From a checkpoint of a small sound classifier.
Model: 1.22M parameters, log mel input, arch resnet, norm batchnorm, widths [48, 80, 144].
Training: soap at rate 0.0018, batches of 128, held-out accuracy 73%.
Data: 26041 training examples, 78.2 epochs.
Rows from block 2, named by matrix and row number. Rows with one number belong to one channel. Each number is 500 + 50 x the weight over its row's rms, rounded and kept within 0 to 999. All counts start at 0. Numbers have three digits each. After the name is the row's rms in percent of the matrix's.
# convs0: first 3x3 conv, stride 2 (model.blocks.2.convs.0.weight, 80x48x3x3), inputs 40-47, a 3x3 kernel for each
# convs1: second 3x3 conv (model.blocks.2.convs.1.weight, 80x80x3x3, transposed), outputs 36-44, a 3x3 kernel for each
convs0.0 096:443521482487521489490388595498514529443589427492454502527442550514529587492485523495510459536434379573438591527464486444464461537481480571475454426465560524481605595445516559436488507567402488437462443511586412523497
convs0.1 098:599535463490560470399514513416535474530590437548546492454449553486621542540529508504540446481469426465465560584480435477503521510585522474488475484493556607419534471492487436554502560428492474550538575569450508406536
convs0.2 098:546512545472473465521455506502524421501491564511403530521501490593471414420452444534530539498543544513470463479550470491556502505498453484462482415449407513511506409463491447461435420514465404638517515440506547444601
convs0.3 098:497473525544521447458512513481457560447420511488414461485446483409507611432576483405491458525491486490521498474441546504476548464491533444457632556502425508484519550539558469463460500470577526413570442515445467481511
convs0.4 100:427463463532525581520473501484496540479535484394526476617563386627606592553383551543531534585515462521479402463554481515494520511349565554458451523552506457446523482416528440507489507457503493440478486529502491552496
convs0.5 102:330513477427478519549565456545610473423433424524549392497511520437528559522518351555530512470527501535480461465473466502512557437505490501541420560575444543537523512452537458527482494493377496484481461485617575447483
convs0.6 099:532492464436494472471571422479466570519447499554408495582662490584467415466454608477430645482519520445572440423514529553409505433502469590507497474482462565499498493560494488558563606513468668473447445495487517468502
convs0.7 101:539610532463478493492547446456455494370517505537499571475502445549461407428576588527523549515478453477553465512498481465459468410527481521564567630499427557572473468459473495470492378455468479491570587489447398484518
convs0.8 099:537435540476430564567592469450417489472542385427496442475467537415609584555418465507454565455488444494576497513426549493466508540483494499516469408622581518450515438472543550518492428524551473519501632563503606511453
convs0.9 097:497413469518490514528456432524590486509540473503450450496550448570400433540500526543506503409551482504428542590517595453406534551582559536534549489529604569503520439565566514539511484523640476586485489416540539469422
convs0.10 100:501487475472549467530485453555468442480517473397517511515488509445463455476617500570497511545573458444508522533391515550531468520602459594463473502438617489429475492424455557506397448536459437566519424549607540479403
convs0.11 100:401625535447594415501491585491655586382501546498487591493491498545493522447502570556436434504483480491465469443475470553511541461467490411434422589467510455612580490455441463511483512461494521450478484443406501446535
convs0.12 099:445553423449537506429507426416477518507417461520504491485552410564436503392620568509459519511498597564564517492424542551531633487425496500660529496464576509499569450579508467508477514447521497521487444462593495620478
convs0.13 100:461545521488618506499495420549595458578530446514479380505517504629519446415510449536475449449480464550488478548621526568573593535508478435552488546496536498456476535490462503421460476491384411546499572429492478485472
convs0.14 103:437455384461551565460500528518473493572476548422482567523465500500493549585472486559496555502459504461484545584518482475451596496434486445511414510591585517407559458435491422481464459455482371472512449481517544542507
convs0.15 093:484473551492504602460482499471552631499504500554520444469395489471450535427532467487527521503463482483560493510560563450479473473516463467460520426538510509498444569586613488449520424601505466486389473488467581411571
convs0.16 094:448484478551483636463463536465529541505354512479493553458444550476529583514443570482524525479506533547469448459474471467379488565516472466450477532500527523476537424543543475551529580529581475534415517463525403520422
convs0.17 097:501512431413500404574488434602459568556436529533538471528506405466524435442466481445395547478476525544517526476515485605512459494545413592498455520464501536548458479494455414491454511427499537470448392551490524452418
convs0.18 099:525492470416461518455514479527498338507529465490480466524449489508530580549451530445502440541471484645608530491618494601501415496507531480506500631479480659520442534417518480560562499576482567469469568517578521456506
convs0.19 100:468544557494541402519568459522512502513446518464431483456503500562561416426435541453418477504547457454504543505447509382543458475520428428503496557563453490467542449528497521546494511438522481513465564478486389498486
convs0.20 100:464463469528509496447571529498412496540480408520532461547512456474539537442603477502555424368447460469474518419479493585480500397466479508487554446493520478616506463508474558432516524456572482560431552471399472521541
convs0.21 099:515516488473516513622421532535416545606418568479603381561509519585549446515492466484448548448580515489484523503493495534416467453515438501501461500486590491577451471414512443532412510464476571443446537485584543432450
convs0.22 101:403548416582567427502557455461581503516594446425437572387571491468572546509436497544517455522511453471478507467535496513494484531430550508571486476451457520480464581579567535427450511509468420475514425432469451438488
convs0.23 099:439542495531468495422535495572432490549507433664424476510507538490436459504491493554493471484492451471506517434592476537432589552497449507512456442541537494483476536570509488477548607460481618525468454451520481551595
convs0.24 098:525484461432425537453540445505494416516511504510501544418461460534506493538436530539446479478510406412544488489539533562466576509536510522555486566406556532527396538517489455475541478555522518498555551454585437595510
convs0.25 099:481475517418532518560492510537457524511465581536406476469553525409544540480492462437447440542498582582566496503486435522518531521467568527494396536528563488493451501492514524526603487473475491407528535457481513449462
convs0.26 095:488523516498433461472637398441470465439492499514495470523447465481478465459564463444506479520529538480503513546397508467520490440466418412495482561499469436573533425455531499519528459597541524515371567489495531498541
convs0.27 106:477540522485507542540521451475559537478469577575529440539534526394467522512506471538456504505478516443465506513502485600504474526439526504432419505454552483509492429519488433480474551474529609440568467403505532436445
convs0.28 101:571413520575518474553564536494473463533473485524556486500502369492571530613410492471498486435493545420611534560476460471473479389486527558421519516480486481648552426472563503511505482589533453526454592525416516545481
convs0.29 105:510539425518569476485525435596490504433472521593592419461471556474608530481468539551457404561459501489559442422467535470473508521563428512575504514433454437624427575502436517482452582454474503457464496514566495419455
convs0.30 094:511442521428524443475465500484494490411562504400457518560493502427460489513530434537511512510457512482575509465570444525490577489483524495458546418504444495444470573416460461518523455519439572521482507499479434589428
convs0.31 099:514486492492558384506514446523481449517491429471573471590456452467490455641531535453486512537431469613449420607500478521556482579527559534500488462504531473500528474555432521475503496469535603501394494642566471539560
convs0.32 102:433637422556585471546426455437572538486500629485483429591482535456498564466426535598533499495498498552435464495443460573407544477485475487577426567450588519403539523469557413510479560499383454592447492430560559445541
convs0.33 106:484481556494481535502506478498453490476471511548440539513500474582418552531538459512541527437526487543510516463487550463516470469447543520425481584509508521504546446546464521528481468492543379517529497451610628515485
convs0.34 103:562514457502457443513521568470526521523492480513585485536474494427555528548467622506580410502415511599574527412611433500424543493504594555541600475496478551542430511462468422515482530437502430518553496481521416521570
convs0.35 099:553420557502529429502511486481454516429601486523509502467491487423506521416562373458533460491574487467528472559534460468517572450460380500542522467545469532421568466528504419539436494503470449412583441560457460466536
convs0.36 100:485517495525521502451455419560534458587537463446585549455513520539502498519536441478445504556485452531493490547399512464504504544534482511439448498624514561462527475430535597491483496440463600367471463483485485509543
convs0.37 103:462525427438393485489499506542456475515542540455598443483414417478612536473429512407494531449548502489467431498433462493583406513520490489516456458488380470477549538422447617519541486519512545519541515501495478508509
convs0.38 103:478510550392501488411476493417496579417489520533463440454622508532480437532483469522552491479506493506426542527439506402585431585533577481487508461463547576494512455548475511540461563541481502517468485535498528445507
convs0.39 101:494488462527493577507498460496501485532551517470468539528500556554481528472561381501435404535458618506523527553450500447512541465601520487462496479480537445519444506507521486493397447436502540484607446560595495467471
convs0.40 098:528408480537528477443443402437459532565434439488477503580577533429520485524372484493485518447422496532549553528419523446482478475500479395508586543519570481457539436514467460433518479521537567513448572495467422555467
convs0.41 096:518509425477468420487482457428442492453535532528443496601498450469498556577500452522385627551411565603425487595510596570499512416510589570364479532489462512471550582452492495476445543494407572393523487529603562521564
convs0.42 101:564526437573485511507580372525494462451505464574531480537519598539530446519469473529483430449554495586437455408524506511499410390474452613542468535485421420446520454533547472612486450428518517541488552430491543472544
convs0.43 096:522453481544462516462493494586531540490407468505494500488549422614532468428492507529468428544435410491446429509526488514521506572554489545581542530539502563457486518581503549411506568538524602587473564448454536507520
convs0.44 101:482534433442608486481555525513454473483457566415550435527523487457452540472482505548431443508488566547594487513538480514481504460468482538521462601486494579501439530578467342478540486481527537422502488513521499465518
convs0.45 099:435459530562448452522565450603463546536503402435502427379438468421492523510511588610610425569467440506469521453405479578450518507441517561496551535533487489545473567487419373540531485492474529535395512495428529549555
convs0.46 098:450539484539456497544584524467482520440460508503487528517473528473498542425502500494559460576571390562484542628535443570593489512503504553442520527482462418517513517523530467461489562469471571544511445483426441494485
convs0.47 104:401544481510466528479526420556415573458468527520511441497583545478461528449384451420513473457518536528451436496545517520501394455548549472468555644528453582503485517421482559482495600533495462547422401502550445597452
convs0.48 103:557430671524536488523448564576562568487453480515495476569502517442546589554509454519524433512470521569507493568535468531447453504511509460368546452575505486545474540499511481483477445524532538445615450552395521493494
convs0.49 099:480504474489527478460462527445502565506434481415507498557539458478458446497515632490458509479495454457467459556528460517511464486448538483506445442422565534697507558528441538406438499541484605458537522504472524639502
convs0.50 100:470582545565493476518456445550394556550494512562444452403494515498465459567423514452454445552352507584564520576479443541373560570494514449538590579515537508401468499490576473479501468527539582452455472510531437407589
convs0.51 106:459497502471440510492482506378461564561455587423522426522378441516596561482457354486527527423637497477481488513600385521488604555530526466526507550545472524440493518512538427608500558452523497504520409536435605470515
convs0.52 098:370578513503441429431511528516567534474332551567583462488532511517450493507486433483468504434543511511628484409557534406458578499493462542528514492508418467612463470455435450501567500453521477638502489500490470565447
convs0.53 100:443456506525536460586633390485535472439550427687514528554493467544480575467500487403534518446549529481432524433503493478468522498508470551545431513580435486406516500511569444530490512516454429525441430533504465465582
convs0.54 102:535548554437522489498534612421449566442451448520546524565415530437535444509527525458503549466545527529454574568517505520471475468500521500456643511467431453442555561415494453506502600534522540452524426552424529467549
convs0.55 098:574561492534446441527542588518501595476510472425534534501432467583510566482519572476576499530541498476545523528497501497517443529472612503520526428413526450623536475500525545500615387549627536426521569399538430500496
convs0.56 100:535557552517561469423588536500556508498447545401512505502488364509476479489510542470566503585529559521523434426509493442520605470595478563566485452483517472472488551579542446417473525459477504551477475517506598512492
convs0.57 103:475463420505477482478565465541480530498449580487687543531527467480492565482455509430480426471503548410533475506481501577525454508540566539559490459433536420548410454493568428592481526479464377586528475433587562571446
convs0.58 097:518535426556442473560459498537576498506582479509598507456498543487407417529561575479615458438425524483463476457580461490603493451499547523570427389463551491495615480508525553505466573441495481496501454519444462542452
convs0.59 107:606486576496515546528520401515526540464492525495472429506438472460532518543552517473496602504474522507498476549421479440451397492507527461496604428504474517485522479489486468510471496462499582347487436513452503469544
convs0.60 100:673434558537533493449435604503393496542445457449550500490551444436527451516480420560489424471539500477514450489466349509545581423497429602468494459437590519422540498513488501401554534591526535484468370529443520494523
convs0.61 102:492503526505503504558506430521486451393531467451415565451510480490530457512537596476499439498493426481513542514495538506439502536520548507575531429444485566525417512445425455539530532559593565518493407490448491394484
convs0.62 106:423468512463481534408515512541546492581434538585415515507455498467552467588488538454472479518510438526499450645553417480423573457545564498495511561454466503461444425521548489431491571568498520527563527489575433604474
convs0.63 101:551374494530466401394483513492625524558529443451571571455480524459493460516439569557588511461495502389453467472483591477506427458458468484465550539440427429530561479427442589477513540573539592435533460546476476547613
convs0.64 095:461538486541492576428482478532452553507507554511426514496528496554539457430464461455515508476453612472401525434441396524441427497538544446535544495488407469495559546495485448500548457519551547475409557436494449432461
convs0.65 100:479597473520435567486516518454500617571472595543508473593567456472664545392515540504543332482485451489531480496541486545478613449446510563487502482469544459520528520597514485532537495453399518589436569485484544485533
convs0.66 097:501485473533510434521501525522440482389466529445545506495486471456473523505504485465489470518494523500452434504468478548559447459463383484521549438524465516470558530430522401524480507494536387630472493515420555603468
convs0.67 100:451453495505471455502455551480499497516455483539460483580470560510491546491504461500454550440483605544613508513473568437450500416499502539490625461525589514597429500454593505467549484556464537471577479523565465575358
convs0.68 102:485513465565447490518534475579529549482434482488456559473450461634479592497604406513494440344494550460478454517491445566531559546530468489540522449489480479517507525532542584421485507531467523486505550332511575553582
convs0.69 100:514569545435435561492578472394596493425516519635523450418444471645400497541585472508540479451451496544483497504512516478517439517504423467467461508528463470485507552424493492474454417530474520524467522469468555538477
convs0.70 102:427413541523510456486467626521464543574514452509570434465494544465508554518514436399556566489414524464495475577458473490491495535517528409540498576559450558468434429483569549443500459592605438465513421495523537544612
convs0.71 100:446585528443526499578543467506563407486530458553441587457417513466579489461526480455484491526602437563534481478524492498569436449500507449543441587492485598459518486486526485530456434439439616474434513557403445476470
convs0.72 098:508512433493553529565485425479516425540506434415464453481550527504500483559411476543554442592521440534503511562465478527492505433572503443510466625488460526505426524529517567489461499497484495456528525562470596533579
convs0.73 096:538512525571477444373459452524515535531511443446511468437535527493519535546535468554505512470543465483451512460454498437587516586546473473496430556405462496478483464513448502476488483491455482465478509511441396498531
convs0.74 098:536514514419500563579482447492467483544544468509481426465411472522599523522505438522422485473460449502461512496460499460476426504538446403436545509540428462444453603389545516441473453393483507426470459487568472612482
convs0.75 105:545478541558604442506536563518507549538513527505553476545584560471525413468376482495591541482442481401448490540546450517497556442444528485553460570497558466430491532487457435485520561500498531487494510473485429510568
convs0.76 104:463563521560468496487491436401497553502554542504548492528526468597444540476525514566436507463507576468475443485457505445503486506492464462520556579474475488504555496507532530382487507486417475494539458546620512517511
convs0.77 099:512620561439465524618478437469522518452458551440386496415539562622500405483534525535432593520551536521543412463383502528518486493528454532456532532502477472504462457498463497488490468531421515407428545394538603527464
convs0.78 097:539459450551436490532503467423535448440562583494417529417452502458502433525584527453561543451455445464454489561492473532446507499478506437552534471537504544482582443452447501563577436554535477550476438529515514421557
convs0.79 103:566411553408573457546447545523410555510563451526529452403513455504567576456461492535473529468456423499450462394482394503482560563551516524474481495547551535481520496484429592438424478423424538472493470465496521496392
convs1.0 099:447520505461516519558568527526486495534497467507464476441441545441487518424580396587475503409530555571438466503513459390493483628500478522489472465596494503362468414507537542467569408565478542549499474442527500521434535483527566483528430475559
convs1.1 101:468551523478475419486448495566492514409506507531648513491479503515517436508461455522512532475482552547423515486521509462559509489447507407551429526477617584503487491481515544526512500528485392498458473403426384433495600515463430575482462591555
convs1.2 098:486526490418482510444498560535581477500501546512505452469526457498525544518479496532626509418526475511562499569527470408481552519568547557490497519501454557386488574519452568501463567516512505477468491406521474427456464443508457466507537550544
convs1.3 100:485482488500542480561452524556505483536535428509490450519512461473532480463435565609604443526470499478498442471421495523579443496458511517435433495599535538506488507513507529440513486514458494513428385453629548554443550455500533478584499432505
convs1.4 103:565548442474488537555498551500494558580446455512495504572476405478484569461479486515441426441512550432450480415513537550449410541571513482466466474455511476455526521452426477486429549463449505482516534540440588492428501484569516436475470485490
convs1.5 097:463486522487472512556456454536462483544498548473471448499409587505545535497484551459552507530551475527396531513436476485499452599478517516402515428512596443501463533545489536510533467477488545498404515490480496455529506551498403521447475474497
convs1.6 099:584512423499532536432548496469406605531454488465647569548475524491549474466444484484562540417576537481594568519446450608524480522496513489494551503583503580470410458451436575486491431573565501416491539505446581515366530518536465651552402530536
convs1.7 100:559618565485571541468482520547511544371492522447599476442478551539521592428449498486568452465495467556554473480485569526532577450505472518380497489441572533453524482397504541586518523454471456523459519518559437503637488464517483505559565439474
convs1.8 100:577546486474459467526510455538488436527442530477497404482536502518524490530545530470504457530538510537545547464501421497488531630550517491529481501466555543544469467512423486456515452467497436567572517555436489439515470513547486493517466462503
convs1.9 097:547583477432559443565533538475536524552503546451512594545550576491457441504481430590538445446496491525514448512416510513580495509473515574471449461471630534502570523408453572506532489434460525525495547483511538578482576511523495453504495443521
convs1.10 098:462544417578503516592474434462347522487488513580535558500468518525538550547500476383467499519428455440401526376486494521449420513527472467546475546467456459482538407499456561490512505515436547481443458491503555497528512420472521494475566468478
convs1.11 105:544463481533578576547468504525446481430550442489399567493533619593447500511474397486479480504513515519500499464466500502468482451413470425404492580500461556388459533441539402452583499524491591420451536484463555478458521537471510521491515470471
convs1.12 096:467420436550471564471577470418608566489580572480620569490544400526482557469559435542458538495509468486431487466537551599475434548395499510439503411537508465486401548564477461493556515521537434418444508462425511473470573518498502528450539409494
convs1.13 102:498549463382514436419507435421432556442539512487491541462608607586606477461525515514514515495414458512489474555474529492500482474493538566515575520456494455476477475492502483477493574462559527415486554478514491472446516522475513465481394483514
convs1.14 103:479469570606512534503505517464495445539492470498577532486582500518582491492576503488573494557414510504542588430536407552472524458515529531584471471415521536479447507420459432476488485539521528509545525411468582402547397484518549526414484522593
convs1.15 099:528599488570530466519563549603436512499496515500451532546525574479520454413482408487546525492438499560599494523456475519522590550448501543473724517597509549512544519487442487502504449564480545636544528461499660492474530507482526459453479533564
convs1.16 098:503518406518548483470564527492519460498426481547462462437439447375455551518462498536513405413564465438537502454526502507449469494539483491527579522456542562448492489483419432476489462536423517543562549482441563469553481432560504545493426660535
convs1.17 099:552571529425492485456547433518508562474442537498467514539443521379520536482486574441553497491458400529497523448495477497517501434431433554508526438480496515494392511472599475478470452494544479510454501460509447537502446568546444486486444528506
convs1.18 101:533488471510596518458474453548488462615541524482520565554528426532504463462478498510531494521461553496497444574528561481610464478486434475504540478483563512513423477425458528467520475432672484521490503497579461572516490507483510498508487468434
convs1.19 098:479415541468497594481462573428478511508470519436468419492579438544530508447572553567366528465511475462515482501537502441474550507490492487639491471523558565478501499456568510491433486469381490447488553536536460471506465578465554454468501378551
convs1.20 101:435414552517559502469542466488477513475533472590378533514551537563506547469531501543506522538447480371432408460506506530454552417500408379473642519585404531551511539505459465570490483535523475509506616556498476524501516539535594478463500488583
convs1.21 100:511521492515535485447479502503451488423472483478567496458481484493465452570481465569498450464572454492546462541481428510492504583491428524393538446581528580551516489466534548505509440462518516451540530536509499571536517622525451527557509437480
convs1.22 101:550508495442541542556454418528481483529430491456404547490508496535504525385511512527595507504506561561444464493628556459520477557569563623485493478536568509498418480567425490468523462475521475474528570490486546455570473543515568440577469467464
convs1.23 100:513505532573454423546489481451506507603439464602486443439477477571462492486592471545550509462435550492598473481559570517600463489574517528514460392481548477535569487458450548476525479530470452482436458504566450472466465530467500423510438453510
convs1.24 096:446454555488516485510483503472585489417503515381412482457457456509447489489471484512589486463509518410460564351465502484471542455418407468435423543528414579503473485433486570471541501453480529609461437510475547554470527513544384490467467384541
convs1.25 101:461530468511588507474505515489426439500505430547552523486562465456450475582557498490572497525466520497491447661549431523387503499460573496415512555470504518457554511425410502492494436499469436534548464526450488426528486544511548401458568457528
convs1.26 100:502540520585507416462523612498549505477487465544498515541452582449505441502465482563460458507458553453481516516502499435444534513445475549480490551542540448510490414494461536438476438475505425559519521504529495455553494447537416442497485467480
convs1.27 103:455458446406508613529534525574493430431510539501472542500470508447499463502557473457468629490525486498463485535459551419467497525571555479465466599510546523492565459544463533479508478467498485500446538436568571482477454519519491456516506440560
convs1.28 101:444468450510544522496534454442467510448500452499385554493548580495503565433439492517547477473532439436509567458482571398481593509520434476497528521531437440499569567541483515453543508516530608527503463533549477569558456501518530470463608577569
convs1.29 102:483512488497457543458505529552474503472514530522500545523461444456456430406411639436435537580424510423510514499511455552554518541459463543578454514502499490478420576426433618444525452531604445497557408487461496462496499493522536599494528525531
convs1.30 100:499527476481554563461543590367588427497439452511542454496471490529453521504497425540447533453487397449520439459531523480466543499513461609456490542478439382515569389595634444520589483479480461451458465420539367473468503443454449469559518532524
convs1.31 099:430611444476419550436543498499531593544513615565443560511567571556458548466489455507428553456470496513521544511423597514451483615518428433485514482534488470538471506569504384496544507573495493483503476429482473511442544416476554483478591460585
convs1.32 097:447447485462535586589428486470554572591555474480543441416507508547534494441496531525511518539489477468533528464596564461416504439596628548489527515442477482492430595549468473498572582522485568458529492441496493518453497466550470490460515524594
convs1.33 104:606477566507475437472482468530546450429562399562486500528491455518525539452549593621556458597493449489633520557536588443517512562501428524506538488432457562487523569559462453487530497615476567520540541444473456514536468537579474460481446519453
convs1.34 100:454530499532415513510532472573447471522441527495444525453479398437482524504459514518429575488474556420531463551500548475512458579549521525517493509536469503540589578534473493462507541492530453526482445414454452485532495494508494473436509522539
convs1.35 099:477509549465582446554423597543458501540486419522514538486591447513520471457502444644509494528402514618406417440507454477504516520596528566479549487601544472543423529462555453555464540544484483502582465499430482559482462446508504548488477568462
convs1.36 100:478493519485476517516495443450445502528491411531489571479493466499512486569514521489431546523475589455576517494479544427433424486508420576472492586424498505587371561552559466459553551509498487524539549429483550506483519430502491459439441509493
convs1.37 101:488438515418479673597505431513540497545515596515395414467557480515528520532397471554469512596539533528481485598467512485512515469461462492562453500479562472507518464516416466483405517545529491431472441533496540502532549517531435490539422527509
convs1.38 102:552489474501547459543573481454519512508464466418533510569505563450511546543573497539491547544469532430502392527424522474477511530459471465481508517548477467495463530538465607649356513472492525548530510441457477585485513510506457504563512432571
convs1.39 102:500474518575472473476470558490395498474583550562557447497442493443471405448459488465566553507531599496519503500450559476510518414475514490451527517507434470496431549410459509542469508481515451543441480493460588516504479485578486477544506500494
convs1.40 100:497499531503437410460452473489419582513480557467492615461565554527553493497613569491525493413469452578467443523481457461399459473487514456421564533478488536495403516465518477537519545499575412467464522468522487496527507461443478501550453399548
convs1.41 102:468410586525346493536482467469475462470488491540552522562523515460438550457482476534532518440533551491498536557533598475575599503501482445549581546521598462581486459495479580491472431493417516537477511627493503445447464433493489471503504551541
convs1.42 102:540644633526554468588606531486562532496542464479419543438513506554480490528494468542461507568549548501519609503520467523436560549533430516550542509459514523542526528555494519543463483471510489533550519457480485539456430560618439540584546418603
convs1.43 093:477418486561496489501497575527562603512480533452487502498468425434380434441545532452523402516449469483492526488444480555502514498460599474407484462505543487476423545560524514482503528531514446430470542479475501458538559492449523508435547464591
convs1.44 101:487456474445473553499549466631492505524550498478451545525525559555511597465469563406528534526419508427538492588442535441521613481483501519514617486516522530552496525552519522513514451427471531460488507448489484450586414453475440520457515438529
convs1.45 099:506487516557439493523552452481459619537476503432397436556645434511531507454436551518494607552494502433524578488498470580503507478477623435511523466533440414508501422656575506491597538399546580539525461518578445457548485538516352457431412413528
convs1.46 099:551509407419484512486543478575404557515534440506556522544532605438512383465466414365438575431541584556458494444499502478519504520526556453520495489548510476449528535533503522466510469422555461478481570508461436436477445474590525530442521459438
convs1.47 102:492452419504622457560482468393450452500458521561584509429489507522509562527469504528489442520587534568438452510528474508493532511411427548538436595532383487534469599440535568544555533546550456643378525553539485463461490390552557475411510503469
convs1.48 101:493534479490477500425522507483524515566452486504545444562538471482508505490461528602530494477420512444475517532488462527466559416442579463544468475501503573509519497519603509443543493499493551413541516600567553431488443466576493461489559517546
convs1.49 102:472492538475485530539624513487420575545484444572585499555555524477532547506465429513481582520508435422537522476542525428379468501565550509453475517559441555403491449489401490511524534556505731431511552452523536467519458546494539485394533494454
convs1.50 101:621491471492514476486461430532518528481494483601497468510541494476458446445426439486568603462479615430440469514468447511568482537497594431543444509508411472523532501530513470557438561592435424492560524484503556523493504566494485538452496586537
convs1.51 097:430435391513519516465502494410502601497464456427485620460529568474489461439519492463610470578447556484509461517523517487577449454521524542415518515512502421431500363509529406544498476431514465500526458479470504504514542407334541479531477452504
convs1.52 100:522436536534558615469558494468421447539472533489554591443445564510533571578489558569518432476503530484520494402483519429502530454426419464453580476468530420571495498518461476470342455424512450483565527582560500512499541456404519485583631487505
convs1.53 100:430455545504457535468533560510583470505501478471391499533477609554429497459580419484471494447574504411519493468515525563500507478521500402499487449514503537475572418521489491462507605494505447494520518489520468516531516425479543494534538522565
convs1.54 098:547555489520518470422522526544440518580525460494478445470602429502448505451572425401507452545515442566535411455490533539513562512477444443518564487479635519516561522507495557583495483460548498469468466464484556456536534521514491473517445500483
convs1.55 100:417509547559450533412503503431550578467563592462481507501522482422513545547445492425472447561456460558497505459499574516395495518452530462474524504567584494463571442459569515500518477566479508446467469477508447432468536524416496455483456540399
convs1.56 100:526509476416519561469490465387573461470423499461521500521484466487527489494496468495470559475490508442468524429467535515509472412508546497472460498513461514486534505601433549486487470464477566565451611523485594506502494461451536520498444521467
convs1.57 101:426506478510457541484459436497527485537508571513448519589454466456480517417481499572495610603506521477455494584514480400467533443511497641487551553388457551447509510485491448416522468548542498469500526563489477398527564504518580615531531553460
convs1.58 098:506548524507504503517498605469456580449471537464548449510598559531454411443551512449471412408513511442483616479492485441575612463536482535508497496565480522530400499452509424509454496443532605499527485552501416605408402440482554430504634527471
convs1.59 104:476434489465507484569451504404481461578514474480555422484476499551441488495526456562452466475476496466599461544494431597505519538504552463507474473550466522488499547521558514445508536541495573498459536480455541486578490487559410450463585549449
convs1.60 104:538550506529472539509438424507495458445490457431519450558518525521532502368509537382512447532484505524520416440513466448562500515644594496468505539523424418446483546495571490471476492549518550477446558540463513577466568592476465586509409555524
convs1.61 102:497507505492543580521584487386482506530431512517467487437478470473589467502492625534457448517473467511471490553497470468606501554493461519543444492491486552482573474517437460367515560541597467544504428454543485453527530482501559510509552513519
convs1.62 097:532521500537469576525407469533578478471530526486495547529531472462520451470461537523528518501550460532512434395494469500479487491463521462542543539518432507553492509405544504471450527393457507585580474495484503463390543569548450419550432581508
convs1.63 098:441503406429442498621549436409484533581435542578391556432542591485519469592548564466465464492534474577496570468479590548564499493502531528532525479482532507419515365457484520405521426520567499523546495560481463420415486536478552539508459489538
convs1.64 096:556490476454499540444493516485422506402418475428476503567525472456495425507482455398528547553501520493438486527494459586516391503574547489558512536515499535525443487447489519441541577422534476493494501481530460530483465392512383509518577588598
convs1.65 098:516566432560517435497431534487522475500481511450566457460603604548468599502535486485457448607487465536574445455498462384426568493540496586628437512513518574482571533561486475493466376566528480500510593458494402513495439461504529440519525590446
convs1.66 103:475398531556448521442481532508481447449416616537514449566482485568489520508531522574465589469490450488436418492521540443511579504463475499498462457463599495464605485512505553549395482510483467590583623479467420614521549579447522533492491419384
convs1.67 100:623437467435539560575478470473441518507442487524544478606540412501490499495527517485498471478498543446477559435567473384450551539547499434467628503475483477635538513489548510488453469586547552443439462554461533486483492537561461473414508503512
convs1.68 100:480395581518551543527483472483542556556526508452621477569400505557582507535513463523476404493456477631536500436451524613487527354534520497532503420492581567495503489458485457420531489531507432439527619510481465494475544397411586448456582463424
convs1.69 100:463422474399487497468445499616535438470516587406518515468484556489462469570599467508543437409516589556478564507488457424461435463508526534459470439513516460504456429441601584481501435561437517481572528449444551493458425436474539571539491510513
convs1.70 096:387430497514528554536491449617540470506507560618479487566401467555508470533483522446505457517531463488546516422569588578564453500592409474487540513494457501520547560515460502494479474511553483387566436463513507463525498441541547482507582471441
convs1.71 103:517471525520454534478513419508447587416555489555405568499497575439512452494447540481503489448428434466513508506468447367472516426517531468639436459465509605527475462543446547584469527527580515651486423497613463468508460471526498477570534488601
convs1.72 098:502449501477587539543602536485506539519516570475505618517474573472507445463449616467535519497521469576471491438528562465543494538564617425527485479503401481508557391468544563550458511529523555514449459542421521483516479564362518452462585535440
convs1.73 100:479496541510499499468568578485483544458486486521387496574499492429472501497447535485541581547528444505413430459458557488547495474547560456524502554395445487438456620350478486341487453486529432601462440486487481477509570451474464405428460454442
convs1.74 098:530502521524478458491489543488460498442490407450535484536451515564522520486448483414494484469452580542533490480491465576456458530489501572519459514592490489553491468463453460544570470476498490458490497510476371560414538554433573572412472452601
convs1.75 102:522417504594468421481497479486550532640510484459551411483463577439455381553505590486574472549549465487495512489429510520491490465589545497529475509457459498587500558460570478520526539447454483501528496517469529524492498392462463506541611588492
convs1.76 100:501431503516528438482524524538496429489513427426460487509581501540508497493507556410538528580468481510459453406489459402467583460585370459540507443501441461427490550420422479490397413546513532493514560449457467461546477475331518517478458527503
convs1.77 098:573442551497520530550540494441431526513477439479534513522540525517542497501556473466515480486526439482442465578506505492513507480446461540434431485436523491575545542523574549427472496472551449487468508575547452478557540526588550542586555523390
convs1.78 099:453455526427451488486457454466484587525460574367536437517536478539454456477437508529505429572494530505516467510463465470566557476345543582567462542468554457555571532422523407634562544477517520542460522566487440476559491497583565556479468512528
convs1.79 102:552535512590477488412454394545510509579518514543488430451520437455514583423528518434507479463533538555443490517591530499465451483502468560467476570603478404475466461539568554465558403486505509511390481630545573438426498521409613489487458414496